Rows from block 3, named by matrix and row number. Rows with one number belong to one channel. Each number is 500 + 25 x the weight over its row's rms, rounded and kept within 0 to 999. All counts start at 0. Numbers have three digits each. After the name is the row's rms in percent of the matrix's.
# filt: filter width-5 conv, dilation 8 (model.blocks.3.filt.weight, 128x128x5), inputs 96-127, a 5 kernel for each
# gate: gate width-5 conv, dilation 8 (model.blocks.3.gate.weight, 128x128x5), inputs 96-127, a 5 kernel for each
filt.28 099:495504521514496505501511527506505464493495523484528502526514495520520512494551477530530487513495496483542465481490518451498475509531495480505539532493539509497483513518448510482516503497511529543523486449481496508506485484533515535504545510480509514489487531491456541537517519463496527509479511506527451519497495538495457518463499489507497526504515504459509538463505472517481547475500485453509526531502496472498514490479476512500534528524510544516518477496460531488467538497485534
filt.29 099:498471498474486512530570493498469507538481492467479489543479496495472515495459512541452453446528508537533489531478497545480504532452522514512469497531470504550498507477515481459508452471497473499510507518476533493506473516503499492510480482486479506457502512519497508509526475453542498554482531543438522494479514512490482486531484532501528501514467510497450476502473469507511499460512493508475499536493519491504500482502489472443495494476513514456538520518464480506505507515539494
filt.30 100:477500496508490488502435520526449504466495519520513498468537538529503486491505500457509429483490506425501494506490488477459488522471530512477517474517500513536545495523517500480463580446469530547470511492474475517472459533485495495521511518499497515474501485485483499516527517466499464459488501503514514481513479482483523478484467524541502484505464484478487506518501491484499540525493480520480506451521516522497547494511534511540514513512533472505449556526479500505510497510464490
filt.31 100:497493466493516536489478505524488488464552441498549493502523488464532514506463475505522454505483453556498545479503507484503519527512485480504498468525472528532495492517468509530526518539462554453506501483503508495489477501503523510506514496468499486524501533519491507499492495469496497482470544483453506500489486502532541443576540471488505541486480478511497508540519496471506452488507510505490464515539493506514487481507486514516490538552475509493527535471528467506512510497521476
filt.32 101:497522470495504483524426494531506521465485522501494478465487490567499499519481485460497528479482519481517528506519463491520450521506468496529488512532481469526480509536490506500484507497499467486500503528496490469479502487513477495464498472465498524535523490520509530471474497492491521466481501479483464531480486512499508480426478494494484517510485478533539499482502461522476510522516538521486530450501511533497522477486523464475500487539430497540532459536464468468473459514483481
filt.33 101:509494471490520499498511503474509471510467519504502496517476477450500520466548562548487467459522500525478483487483486484474507491489504526488462475480517530519498500491504517482471500532506463495488515505461516485505485499502529506499493531512483530481501525512515468518515476498487470525473532453539487513468505479510527480465501516514493529513462479468499472535479466549502523523502508528496499512474490536479519530552488473493498496492495453521521530540521496496523448496532512
filt.34 098:543490503510501537464488509531492497492508433558496500530521513510483502514442476503508461492516472502529464515472463519520518508530498483515485493499487532512493464493484512502476444512465533519539503525454503476491523479496496499514522507478460481499474492533505481497515468485496512489533428528491516485497501522487457484477521497503476490506516499526502574521482494480455491551459503502488482492489446489488465514505519487483576526503483562472521472489499502490494495465451482
filt.35 101:500491461504464523511544461457502488462483476501462527526535441465475517455493513548471544499519487521491518523480521502497529411524508473530503474508491499571536478546460474541549478527543478479513500505528524483526493496483507492531456498478497483483490478499505521542485471474496475439493510499505531481526508498463527462508482515494520497477515483500492483497504524489451495518507513528494498537448507533501519492525492502471490473566471515531491502511546459474493495492487498
filt.36 102:472498495466510542452503478505525483502481470523494513499477462491437497473453451513460484533493534518519509516500524506517497459531503486470510514528505476534467452576496478450450497439484475557512482514472454502493516485545519496512530497516472503527475515497497491478475523496511493528550489551476527500491481482500504481531468510505479492509471508484522549510544508482530491467528493488507472475510480509478478495488497513507497495502487490461490506506535499506490525448571533
filt.37 097:497517507495498526505505484486521462523451470518481509460526517449508484482510505492505484504490494460533515455500499538495459495475530470492511558476536442514515525530478512493547504467532478529533503500491513513480500521472504490485526491456507492550488493454477520512486498557497516481491512470490517496530524497526459498501453526489518479478478513498499506532499493501512509523459531527508502482501472514476468488480501545481454522549484480449493501525506476492488521479490451
filt.38 101:494501503499496491520480487512500519466558539504482508514514504462487511535507492524518420520484543543488503469484552501531535512504501502442497524503525486460508437467471519521459538472508499517522482540522501508487526488455516523549532484538523508512482550504532522512484516486464494526472480521527496477450500480548418504501523509497523544507539513505499519493517519498525526494485483484510490473516493506507481480501484484452536506501509505492487518488468517475462467463530533
filt.39 101:502509500481497496505531496532514522450519435487458506514450445505467523460558443498508495537496484515438494489505507490491506507487467480540485500501485512501521481534497483509471466481565509559514526476500511491504472536477477503547498521498513499516496496489483436506472490503502488494512492490426503506492490473519511518459415513505509501525477494483500532454509492507496476483476484499496546479507509523509507519530478470490500485510495502517456518514510470521518464495506486
filt.40 101:489478483492510509531456463442501502498540501559508497526488480458519468471535423484484485555507484498491514504559501485499523507508511491489518536507495454477482508474535502497557469465541493473509500516520521485498526483519480468464508502523500528528514476448503517493492503496470520528467483490502524509505478502515506499504522479488496513484532498524483482509499517490469499517519470512525474495503503482523527492496482520526477483452525501514487487506542488507540469485478488
filt.41 100:510502497521506529516495534496506496526525491516512498501467507471511487521512440441495456506456479480484504468507539558454503494507553447542502479519516479486520495496483474518502531490488522521505486511504494516471541487485499504485530467485517472509499514475481478464528492500502491457525505462467522557469495476470499465527492500494524493479525499508488525528488485500496523491491467515533487511527478494520518496487514517490481537502455506542568548459466506528535550479479494
filt.42 101:531498500533468467519506469471489500486490460483487518517535483469518533484490529483484456555505587428459505480515463476489451498468482528547498525460485510497527442516513542486434494485492512523507523526499452513518513495506522498482516499509504499543502505476491503509504486507465514493541506533592520499527511514490509504509505533487470506525525482513535506543473513510495494478503502481469557539498446491483502501506485461503493514445461526501498462458494478577487541527447493
filt.43 099:508498514506536466483496499513484478506481486522521496501519474492468507517517523504457467508544498475480487531512512472535502489516482515475513508527474484475496524510497496471453560481463541501547513510483492507542489495485500466505468506497517515532526530522455522498446484524521499511475537481516435472509537489517498514533480496507488463505505526518525522462516477521506490478494512529514534522521504529475505529529471485512507507436505517517508436488513494539524488497493458
filt.44 098:505503517509511504548560522483486494523521484490502489516508537482498511497458487522491463455527518507484552516480465512505490497446503508537496503535457487558515518454491519474476495515470444475456487529518517503462529485501514526527489463504463501489518474488508464466517541511478503498471481516526481502510515516456472499523542485497493509509526516494445508517499488502543508443482500498513538508521512529492484492508516510474515464516531460492466501524511531521482469472536535
filt.45 101:501516504487540467525464493520472539483476535483508474455498472535524498472501505518504535491505517495508487515532550544473537477490498483550519554511493538506496488459492496522501565508460473541488493517509506485490500497461504520472473469518515531472512499506513511477470515486477517523527565500453472502502521521501458508502535506498502461465525472496517494478457508508498475552534494494474495514518545512501542525523485509523491536469522423475481484501517520529543490540500467
filt.46 101:496500504506479518474494510555505475486520493498471473511500485512536532534566496511471481451497486482524543529545465496487524528509496513509516524505465518554478511517576493481503522491512580497493517516533511480490489507522531500516505447514488514514511495528523526497515468446501487473488515485564470480457450499491484574490514518482510498505477478486492471527487532513478492529489526496524552492499496513505506498490475504491485523500495482493532507426523531492445529478491480
filt.47 101:516518479482481511530493501486490549509449453483487496492454465527526532467528507535461511480521481431489493452522506478497505484460505504484512505488499441487475475477515516444552477501427447420548506492501490494516479487478476502501485494449474469500506499492470489481502494512535476440504481473486500528521494526487478498449530484459538508495539448458498517456459534493478461483466472520507482471527498516519506491519485504533545547548477492436520490503488507488498514473511517
filt.48 101:491482485478519450471479439530501488426508516475529502473522509489513524437498484509507531500485502436478532510481503512506529551517500459490495496511502544500516531548520499514496450485566468443460497452492514489478493541477497486472523543513517526495491490529508549538478517525524512481476485493488518502504473461513499523454476486481503501457509482467497511494475524513517530474494487505509491474498500504495477521506489489493491474455460506482508524534510497518511520489513520
filt.49 101:496497510497493536470466506421509477463479459538493474506489511452463473486537532501505533496520528494442520501530525494526484533517471460488488512511485482500519515484465489447511606525486448530504463513511477484508515470462539468494495518493517508505509507457478499541478520450478552518440498543490500509458472530524507448509495535473482496529544505570539507522505480500500507487532468526518502520522474496470486493514523515491480527502508517476468540488429512522492509513524486
filt.50 103:524528506505507557528503526471537461507492497520478534484459524469504506532494543484499538490488501478493523517515477510515481489470510504476487460469553447502479483465444519512499509484556526517513491498496483516481509492523529507486520499466486488480430484503487488544509479500515512528509540498543493515508485493479502516507488486460492507542558494453515515496506509519501515518503528486489519488511478518500508505531469477503484507534559471478470479526485493543470514511507520
filt.51 100:475477491528470540498499464486489491522452525494487496526556475459523495468532495529497509520480487507471490509504506512475450499509500502503560526502497510491507490486490481499488469536483545451511515484476487468519473523447497481490528487474472502532516489514480467495522505491498469497517489446514515480506467540539510464425516498505469520501503446516507509508488470486483485541505489506461485495491505502486489517503490516500515529496479513523477531477526462481504489453544475
filt.52 100:525493506507486552528509457480513533502495443478536477524511502524437480454508535488464497501468516453541484459500520509513491491517506454502513528536504514494480524513488497524505459446525495484493513516493505497474516491501479498516489460489471494516511468508500525508534504501490491485495550508539517511501497500536491488473533515503492482474438477492494493498471488517461501477533493482504482543522499461512479485475472530503500482510490462474457480471511493494471497493514513
filt.53 099:507509499530501496498555497542408433501486491479540510465485544534470528555486434458539454549490500499496525512486519500472469501496530503530497454472489495515487475494486501483503516514477527465489460534500488507514498487487473516465518512489523489475509456458493491485497492500507504464461498512517515486559450517447433500537527507467494529520495525492502486498486480514491523507478490457518515517519476488527511489510504549491466505530537466511504527443466477499518486543549493
filt.54 098:500503499488510524524452497465486538516512556511519502483483484523529544534479513493534524472533489441503538507509488490511498498526484510552527542500467502462519507511501506501540443483507458492524491484506479512481507516491503527488521520532518529509532496473445518460505508490490511535529499525475501514527512477526523509552492458494493530493519513479492427479493535523497467511513473484527516507523515497515516519524446513507502514465523441484506494513508486464482488503516536
filt.55 101:494503469506507466513449483466500516461548489493521477496524499462431481508489559508515480542515509512468523471542533466530494499519511470513530536524518555470513489506486457537489493561486441522501504490473477502502500485498463543490493475493492510481488480485520509510477480502493518452532521506504510504503480469484517503496466535520504485477506529543501492496510481509515498520517529526502525480546505486508513509506521475453467503525542503492453480493437481507493486496512489
filt.56 100:488516521505511528521496471514474457521541555509497538500459530521509526510517535501512519439472517539535481479531516499483503482508501488504503523496525469470493508470490485509545525527504501469478474505513517504456510504509484535532494475542515538525506459481455469519513521525513505547559476505530525497489523500491515524450516498503493494503475490515528537550516509468490502482485460478485480530510541467507477495497479482513506461505505487482470559530510455478463517510533517
filt.57 101:494527499503487481476506493518491490461460520492528481539523487585489498462539449500488467544450557492531492478499478486517505514503515496542469466515500481455506483491472480532549458473526478527476492455534515478535467484531485502550520488523518507515457503503526557525516509499495534571528506536472530494516487524567500475525482504513484497468487473559510465473510505514501497519537515489493468498506485519519542518496495497521523483518523506510487502520486515494537502528547500
filt.58 099:498476505523477485481508469466492538498490492468497547485469519470518472494467502462531440517487516506527515470487518483529545500495561474526479498529495484491522521498517442508479524500484481517509502475506508480489495521497520518516523530489523511507504492533474483491470478533479526531567495525510526525530466499489529495521535500516480481472540548457504511508507549460553466482495461532507502516535490493524510474492459481507489505492507430498506512482482532512504518506505507
filt.59 099:498500499477517552496520498484510509572476517451521501525501490517488500481522503543472477520490512511552520506486477532511464509495498486516485463489504503529509551511499513534474470475454532485503501490508460514482524512488520507514473481480458452496494504503535506508500503514500519468502505464524501512507485463515520514480526489539509503476484502467525564446491540526480459523511480465512492482477532481507506485493488501543494522593521500504500479480529465502513495510507499
filt.60 099:528481485521532491499486506526504493512505486516469531499493473483491494506502472438459524472489460566546503501531485458479475495524514514489522473516488495462539519470525446486480542454499475523490536521511488503538497485516508470481516490500531479525526486529462519487505499543481493523488526508493513485512499526483495511502535476485494494513479482498458499542545520529474525562523471543478503474466479510470516484525483538497477487516461488535529474486508506551521522541490502
filt.61 100:443496477505475488520531502482467495550471482494520535511482530451487495455475457459520559488539488494476547514477519498492511494482507491481460485521524490504550543516462450518479479508462496520470487501498504530503535528503465484450513523467494478476539473511517517488480500528465489457469491512485464504508500520505485517490443519500484490469465565499496512477511457510486500478483508488509477494512498488498521494485548498536489482554490466494479449494531453457487509485516494
filt.62 101:532535444502506526511515522475509467478490507483476505518484522522530524504529440470516496525529423483496503520490490479501520493515500479524462450444539478457459474539492546516527507527463482508502461509510490542483511496496529499514461522502485487502482488486484506438492490462480451464505524495531568503498543532485498503496507514487521516502433548438520475504513524508480459524464509524510479485467483467512516515502504559523526479546541509513465525464567466543495515508497501
filt.63 101:511497488527497497432530529493540492506460524522490507501509485515527562495503482464468537560518529462509466540506478494512508505521528524488514505494516458450501544490491496466495568497497504539495461513501525484497476506491543505465497497511503478498553486513489540518504538499502508520523534498475514475443494507511508480494504496482490516525486494508558498516540480516488534520513544565522529516529488531488518505507470532519527505473530479546514529530459512497518510500531503
filt.64 098:499504496479512513546520464511494533496536493505479520541498519506451537540477480509489558501519554456442510496495485507536481481494488501472491486492453504519543524469479522488496486475452543475510482561480519465509456470491486508483476470483467478531465476487529503495463501507514491473476517521491511492500496486459493451492454496487469519500497525531524480520537479539496495518503517481521548528484505523526496497487536521479521529524533444494467519519499540528511487515476499
filt.65 103:492527538497482484460504438510531519544491488532524453478486500487488501439555469492477460488504511487509527492510509506535540552472508502527504513526480524555505492511460523509544509534524463543507498502491481500484456471478508484525515513495479506522492535515503494478536535521498524502500482483504548493483520493545542459494521477492515501510536508485505535526515451497507506545523488482499514520502469484530517503520488552480509513489485542517503534476493506528485469494494465
filt.66 095:531493475512516485531508492478521474508502432513520484481512504512493515483491459525501515548487501431454503547523473491487477509469496520523543520535516474508493515455459546457492446469468490587475486526466473521507485494507479483487494499523520553523502473490526510509495544488532490484525572485489532521472512464496536510503438478464482503514514531482493502514504482536541494467489534524516518524476450476508503489546499494429491512532497501517522526518528545476457499474466535
filt.67 098:501491485498496551490501507490517539491487458517501503478493482491440490473468487551540487547467467452488540508488524483533506464479487494449542470506524477457537468523513522528498478502490506508504491507504514530518494505487464496512486484454464468479506483467514491508489475513470468474477468481528508481494502498495507472517498501469464524521449453492513499532485470458507499511521481520516498460460487525531464459516506486464484530469503523559504514479492476503522507491502550
filt.68 100:507510501500503479546496450461515524478521497519465496465490510513504446539509457481508464532482439509522506499506466472449475504489507472464539484521447485501490479500542462537500486459494473499503520490461454466501497482481511504483503520486436513505514517474479501507483521473522505542517547504489503505484463484563543490460478466479518510495506470528495518523499539503484511503501504493518497476513519518464536487510521508562513480532553534495470549511525496477504488457532534
filt.69 099:516509513509520467541500460531517524493457495504500488479502462493504505562552515503451519499465504487501464513522468445491500502492452529480546449524496443463463542535473498543514511461575476518499488478503493467513567533501507439497481447512464533505503527492523506521442451495479498501485509487480530516484514483485488487544480474503465455523535466527475533511498476507483517457518478577491514512475494487502514525510511506462504535520496486518470499455479549528468561539515498
filt.70 101:516512518489500516507507554481444507538453489515532531527487487527566504511548518514515540464494521473479508508521520498454517480496495530449531468481496471537477534510534487486519513521526493548530521519491462452495491484503523458508502491472509539467500507495459523568511527492464467475466466485474482511518496527493508512466470476477511444510468502463492540501509482493486494511479468519525505566479467494483486493493481492528527523520459487525534488515521479535490487463468461
gate.28 097:493515527512518509476526507541478432511539498490496529491500505485513497521511466561500504505500557480454482507526542510480508525513479517490511479531447497525479502490529496476505561537489474507528494493530492476522510496546472471482488485460456512517519494482495449489435473590448515469522459537475488486494517509520475490498444493475496509483501477503472513494472471477500530492515499487469508518495516497480476530512449532495504518479501523475493502472504503515465543499517527
gate.29 101:498508515478488538504540492500505497491452485488480540474528512576582465527511559472455483493491455517518495542472515487476490487506505534543508474484491504481492537506497449499519478515501430460529527472492533512516491472504491521494446517488512465495496529516473526502465447524491508469491517527477472460479487505463481512551546474483521488488500540512496486453487506513502464529479450482510504479521500492488529518491514483517505484452514500455495490532509509495478454478533500
gate.30 099:498500495524507533446493470501524531547519502500515504500461530519440505508496480490486545485510486503482507476472494487482503488539546511487528471531485465532490492554538496500509496501476462546495487501494471539467501465494482509507508547476487498499516493524511478518540500499471478491560491472473522498467488449526503496536513496526483494500477489521504543487510498507479460518527503516472517457548500485523491448493537520501502458497446497516506494479514547474505568480502484
gate.31 099:516498526501487524485505501525515517515475509488513484511514465491489509545565479507464487487470488464496486485484492495523481476504542489529499513477532472476500472503485486520507565502478550525488486495490486499479518477506526511463515474514512480507471514532465511481542530469517506447512519476482500531536500481519498508520511504488470501512479450452499507467502501549496490516422521475539491493507521481525491503530457477521474531492479490575540547483519539486496537515499497
gate.32 101:473505493526479461469473474501449496534556508501467507499493492485504489495456505510508509493467490510513518514484510500536496487525511516515507489414506504475532490525479463493508468485478421531463526473495458523475464506531498496509521504531518479530497477500472476505511500516526515478489516492505499450450518490434516449566491493514471518527533538454510498508511495519522512535464432518446523496535530510502476477504555471499506509525458508458544467503527540468479501488486488
gate.33 100:468492495487489526428521494463490495497498479497524527500498483523543521547517484562528493487476513508495470536464477525495497476482506490480470473462508534525456471505503554483543482450467502509483537486488502497514508495516498491496485467509505477492490488510482488460507511464540493485497473479516491488520508494508521522482503501496516497539481479484464475511520528534484502490497498476485488488511466516508528497485511537529496500490504552465456519492513535464479464516538533
gate.34 098:499455502468479509481493490497529524484478479506509489484530502552488461482420486502504500484496490481516454499475485477508485484480501488468500498518483499475541520566494496530512470475497499468504481487489472486527500507512503515503505478503473532503484466529480516515478505485510516461478514530471515474498489544499504494509488471541500525481525525510525467439461499492493515514445495579489507509484465503504470488489467490526481562460506489484511503502487492536485525505517514
gate.35 098:476504477533485507528518492517502512439495521507493490531496453530451477493491537519480530475455493500417488511481487469495502455477507489460519527537542472490496517520498473529484500470521493545492520478519509485520481496451529515537490482508468491529515476491490480479521497469476483475472517536570497485499488536544513500477502470469506495503488518485502487487495529456494469493543498506495506467493477499468525474479493513458535507459465513510510546496529511546494526462516504
gate.36 103:501520505508478561515518564533501536491478440480491523492528508489480464543542524537499442491508482533537539539515441538498501465483492511497532463543492531500507496534552469498415464514554440547518502494533467495528494507540524517503428479476469502497528486527484483496486530486498505525491483488519583515457502525497507512488470488476479507449479497476530510493507495501465454508508477525527497524491512507478499497506505493484509524472513494523448520519519490495493460478489522
gate.37 101:493516489512504466465498468488494534504522477467518482509486468497456494465493455525522519503515521463483537507501532515514485524481495439547524560494470514491467532492462498469496523484481530528466511515492481520476536482516497491475433485493522523493506501499502483509496493468477493483542532506525473481460502478503502505510512520484513512520499506437520468491505506521529499496470505479479492548541506493500474523499485509463476483531478449452567524511514550447461508540454481
gate.38 100:488499485491504492520481501552479481523479452512498513496553536495489476491530452545550486483507492462497503531521464557511504477471453507511524524453480478511511501530484469477561504512560522514508525478516501508494517504491481519491513468525481508496462484473493513444493502458466473479521461542465455471521471496469495494512520507506524479498508519487495523491489497488474504510526537505484522484493502487505535514472521500493506558506536494490510446487505494494517445505456464
gate.39 099:497506503469501457482487551458493475486444521534490472460528483468519503454477554549491509439499505483450495505486489520518517486480491522468496510501523494515524536524472512459495509551444544558518532470512516479499491487494525531462500528503484513473532521504459478477556478487502508518497497494494488482551489485530515500478499527543498503457522526512514535500450544503497535502563468540455506502483496484500495531479479492555491457496510508486528533549498507489486492503525464
gate.40 100:519503483514503531489479494549498483489504508513542515514496558490511526488486520483451547520499543480457522510542486471532475514463504473520556509498465543458533515562542490501498524538511458503500509509519515503507464465498481481468465508506488508478497539475490484487554497460528532432467576505444511515512500475506452474505503526504482485465523490498514421510479476488515423476519535485491518512487481496467501515483488477519486475545534444493483497463468518511478522534470518
gate.41 102:490526492508488497512485518521482526483525538495476473489513517488469480451477536505452449461518529520510516553523511510433518483499571520448490502497469522505497500463498479528483451455598477511509505499484469490479524500527515493533477501483503471498456489507506461472488487513510502516559455487465509477501495514492533516490500503505518505524444494447481471513497505535515509506470476469455499453476501471515502469489518463487553518492452536482541528557496536489487480507490542
gate.42 101:528480467482484537540538560485506473466554521538498525513506513508517476526485455528498508528527511435504504495552466488491495513499494500503492509515493486530466468503493529486533465534495491486508477484512510483546521517502519478473496519494480494476492459497532472509528504509489507501455487525509514492501481530540455491487501502537501514489524522508469415517467526489500454509523486497524467487494462502520492504463481511518502529516490527450484466488490542507505515470523496
gate.43 101:488488505512496519473477487514510486481492487534498480495507492525496505485514468541523520514524542491448527516500497435465471500507501504537524484507507479488499475504497505459477456538447559454488533521505467535561496509521484500512531482478475507488500532528522508506534468491495504446452510500489510498493477515526490485524494519511489525511484504552540530512470498516523490473494490547488483499548476515497491550462485499511462491492472453500469531497482478443492513530566517
gate.44 101:515503497508468458483512516523452500451503513522481472497457541541499494516492476486494528484483530507473476474497524524526492485453505498510512462493470505487434502505483571506522530493424550495456500525515465463514441450516497525454493494526504506482488499464505529492500491496490509506445496467505512489554507498532455542564506506497523506476510456512513504548497519489493492541508495464471520486507520515499517506495538539507478450482470452485534530502530500533461505487498508
gate.45 101:518522516525486576555478490497511480467525477513490457517500505473468577492510459483489500513458460507493520510552561477461498470494463468485561514516480481512495482493525511497470507481496495457518482475492521510489520517493498510481464510502493502517520477449506496496529488509457501490471508475445531511490480427537507480487526497486518491487506464434483487507480490497512531494494521550510486503514504516513500503487497506499532498538537450524498518513524521498473485471490479
gate.46 099:514476509474529535449500496531474476472512516479530460497506468562541516522474402489538526514462449493515553535501460507486457505482477491520510504481464460475483500493478504501508511528484506493501484473509521469503466463509528492479491495511489473459506502510539488477432507465498477532505529515537495530486518485529491478466477491496517532501522441473506468496538516481484455483510544500519502479489509526471536514525490512492498529461489467530519512524516532534503504489461531
gate.47 100:477519488497487475501458534522474517539472486520480493498491507427491436478506530476463517480479484440496482533534470533488491528519517521485490480520511468453535461497497483528453508459476530524470512510487508520498516521534495512482495539513477458495473498490483497517498525510457457506482522480539509498541512536483451492516543511465460509504486495492451468493500545498552462513449502518472496507469521480535510502493567479519487493535514477535482500510469488562461484506494514
gate.48 102:503494495516518474522453533490502556498478509517547460507497527459522507495510513456471502473480520478575497463512495483509515509461483470502494461474534489481473472507531543539511485499515560460489475500515521483493516495508495512510482467510544508494514502474495522497528501484473473508518517490529523527552495554525512547526531528495512496462496516469486461472467465498495556521465519457476484492501493517502498503479539539468470526520508466512481504441520502529473524562531528
gate.49 101:506489492524492509535494559497556443523439512514444521507490490477479481506518477528485515455493513489485519507503500478485495480493510512492492487516491491529469500554496522500538537468492514484518510525514487476527499490495515502485501524488459505494499476493479486486517499512440495465512468517517534506530484516507445498509488487489480504485502493528525469487456466480504529518527495525552490471454488489508487498522501543537496514519479482517463470444515457507504574478475485
gate.50 100:490485463522500477485495519505447446479529487488512516491507509525522451530463512484517562465468507539503481512505481504494480505490524505539534530530479470527542489505468502537498513552514505515491491514522495490497514485498518512467534507477499465514493482555515461524505502544505522466477503522522524499528528504461481493460513493498489502489498554517518498550537487508507540468502543502485476442536495501492505494498531528481471505514474498532516504475491469490510491483484521
gate.51 098:503502503480520477502500545527549498520505506480529489537516437490503517482529489502516471528519532561462495469521488513517515516501470476519520492484497478487518449530485475518433466508515461472486491511510499501507526449466497506528461480496496501473477507500483483516531492502542520468501485472515480481475530509471496466454467525501497479492519471512471524470491457492487455486456486540466472485449497477510456494528509511502528495521449510483496449488472489509466516494512520
gate.52 102:503484493505481427481556533471545473529486460478516478458506451515578508486562469478507456507540463499516507546520503488462473518528504506522522456518480521500495534474481436544479521492529474514489510499490510517502539468486484456503495519509519489487473499496468545528506516473498499548558533486500530512462533494539503511532450507488515498509437516518507557508535492459507465466574513495477512552528464506522541483545527519488523507447466531527507503500464505479530498537515510
gate.53 101:499520527473484480524457494476472455463530466549483527474490493510477492445483488462485544468466576508495473528498539490471496473478507506482528514499528484525506500457494472517512533595514490543517445520534524483478451489454531534520504484481489468497462538505500526533528484472559520481487507532529465462501486513457488514511547532503505470518501563522475505544514500491486529481546483499480490488526538547518522524530495527499478495474509522459494516489496497511510510492520512
gate.54 099:519497509496531511510502505534537486512484485505519503424495504525493512567448451480465485533528502533515445508472554525513490503522490490477513494483522509484516494528462496503486502544534525544498479488485477509518517529517471494484489558483486455498481450462500460438512483536508528554545467482439517498505479492479460496491474479498513492485530547480537456537457486505531489499471478488508510527512472522479482502497489539481526522493490470535548503496512470499516460520527515
gate.55 098:475483476505500507521484496433508516495509478458501460482505483464461518459447517505544518469521501491490524493474514479516485481489491480406470463451486437510472519503463495522532468479536505473487481488495502506531499499484481473496492524495453495501512480507503517486468498529476461469478480522518494519488476485480494438522529506481515470509490541486507466537505498508544463467535527498487497513524524524485495505502569507520499507482485511527528530511489521475499521481451475
gate.56 102:499488518496517531495505525514488527494536527493494510479519526503560458509460497472550504474496438471545493517486478501482457476541515506496516506461484521507494527452552474472505517547528493469474510485492502508535464490472487487470496514477489520532547483486535509502506497508497481506509527506541495488486491538489488472517512501508516490507504514520479523516544491500494469514522521502505521481528527499517516501485519506523508478542485466473472520528489497508472476484504527
gate.57 100:485478505498524501537488515503457558517461492472501481481520495491517493536544472571470498461514514504508527486498499493469490500483460503499459449470470497476448494526522509511491508475483532521505523494465504508501530504527518442503506520470489471477524545497523499519470510501473480484511520503474495526489482463477525514497483505482500502517467508479510505513476495515497491503489509567451535483496492499526521480459510473498487509502481563502522493512512511487528472481507520
gate.58 098:507518476518516492482468500516476497524491485498470478461495477466458537526512556492522504464500547456524486505561537542499485469494485510526495532508455532493492530467523512467488467551558560487491511489496497516499497489500491503500522491465529494490451499522500522486483516515460478531526507503468498528512522495474481569471461489491522481495511493503506499509477486513510497503486532527480503477510491511515515521490539503473529547508492462502537496499523469468533505507510536
gate.59 099:495515483507503467542478509501497484508482419514473513484488495486452482517466495490523491451488501453468510497494467494482497513462484554530502538510490497538457476508503489464478473455544489541486496508487483487460510492474482500518523479535516437519499522521465479490516473513511433520460489473517501467509517477511465444462493469477490509519524485542469515497536490479542506539468500443484500497517506480477521519521489511543488492468513551521523487520487515506459518458518516
gate.60 103:542455515524503521522504496528515474522503464527466455493501470499531452534551511460528512426478521479530499463507466508476464524523491509523494531508542460465498565472459495467526555481488476508518523499474489524491522475505505502507543503498495461497518485491507468489490532483489522533468498520418548487512514517520511497467527543494480511524527476467494505473513506487463470494474545485476483474477489533509493478483531477502487521512503550461499512540549498550545531481544518
gate.61 099:488512483519503464494522498481483446501512494476556506516478485500473492488531473495500530549487469475493502484499451502502501500488510535500531475547506480508488545532480495548498457472465515490535481524489510457460497478515487472476524484508495489493518484461483511509483490478513478527470529448499571499483494530554509490545468488505495532503530484466543520500524496525536480480527529561534499489465473501504537519531524504520520505466505496505476511488527523444483510522485526
gate.62 098:514516504485492516512459508505530508539502501496494506454479480515496530526500503502537511488466501464459526536442510483483438482511464470532474501560537533512493519551466515557457472588511499501497497534486519489479456500488482511482481492470473514485499467497496498487477560537508452518527560482479509494531512482491525518514477475486524485475485479516522513470522488513475455542489473524521496476491530518512502489482491463472483499501512505530483494522514510544473491517457479
gate.63 100:509485502508496525505461528472551502527517473537476523535478480523514523506539530482480548508515451483518510521490518528512455531484521515496455513481499492497494497532447456503523474515474461519489471480476481480496502531507475512494502504527492522518498462483499432510458485518523532527478510477524511524496535491499542542457490492503501489475500471516509515462501493532491465499445527449525525513525483487477477478510455479518542519468522507521513470518468538451510488510504508
gate.64 101:454472525522461523474526524480512490468493550481517534490532472531501519507495505533473532460497529509529504508512495478516474476463488508535516452478513521495516536476466478563538468495496472481506501517519521514508503519529455484505460476500529535452527505505502551520466533507499490510463510476486488462530529462519505545499496469517498493507536594516514509502497488491456469539506423524510473499482507514493504497519469466472545523472433472492524527488561479501470485510479484
gate.65 098:482518544504509454488498498505507494470517519504485481521475508497525477487513492512522504496532516462471521513505505498500464517505511482518504487490494480448537509541572456474478502488482463501495498523481486521512460498522529511516542481521497528484514489454465495475525529511508449506474558496493462491532484492486511498516534484463510489527502477513499451469522482518503502460481535518511556529564521502485515519484531528530504436480500491549471483560492501472509521542523550
gate.66 099:470503530505506490508501440546425519498520445537489492505460480489505501467507538484475525498566506485483516475478565505496496487485475483437536548513479488510463482538535511464490484524488532452491502467498495499502504480452531477505527496476485513482513536493479487506509480466524529446454545514496485515524489486544468492516483513517449496446559516490494487476489478504453493482489537523482526497488496452498490526480497495482507475480520509473449510486523593534485480484501467
gate.67 098:513507493492494486488535508473515413500511515460490495498511517451484529528489510509514505508534505534510477471506529522535521485495500477499496477436520516481507476525451515452482511518516488489461497522471464496496547475500477522475476523508477514510490548475563490491512502517500497485488526494516475478482540482497499545485492493502509539483516493493532519517512504523525499476527473505507460512492510477484506484525519486488546519464468543467504514493506520491555484531530544
gate.68 101:475516500523492523537491495533449472486544481497516475467501493466472471490461462551539512491512502512508505511518557503512490490483516475467531457492511511494449493481552508509517541531515552497486506516512518509516507516471509474499510473474510490510509503522490501541467503432509504524450478531432506514496513485473495505527538503488517515496510493488507535479512458503510518484513471489475486507524525507524496497498517510517484462494489523542563462456546488490487509451481518
gate.69 097:507497508504494499477525501481501481507522512485502485527504456536473516474535527504439446476506495487468530498494525506486516489513492519488503504503504479486522455517505479491498479513524528521512483483538501491499466519521463490461463523497512470501450511490537459489519527497453472506464470551516476507546495515514490517501515515502530510500425497518468482503537493474555496527481510485509493480497465530531507522502464552461553515488512473482507519549556509463515501504519543
gate.70 098:513507506483476510510492461492460531494517535490524510484493538502492538465447482538517476511454509498503516505524559489480505502504468478501520459543506506465529523547487495507504454508518528481512468531477485537487455516512503526492470495432503511491497490515511521505529496477483514469529491500534488514498503531466480503499469492503497514504469490484493466508468481443483498492553497540471539463505501497480535535507531494457498549498511513474494541524471521498487493502538494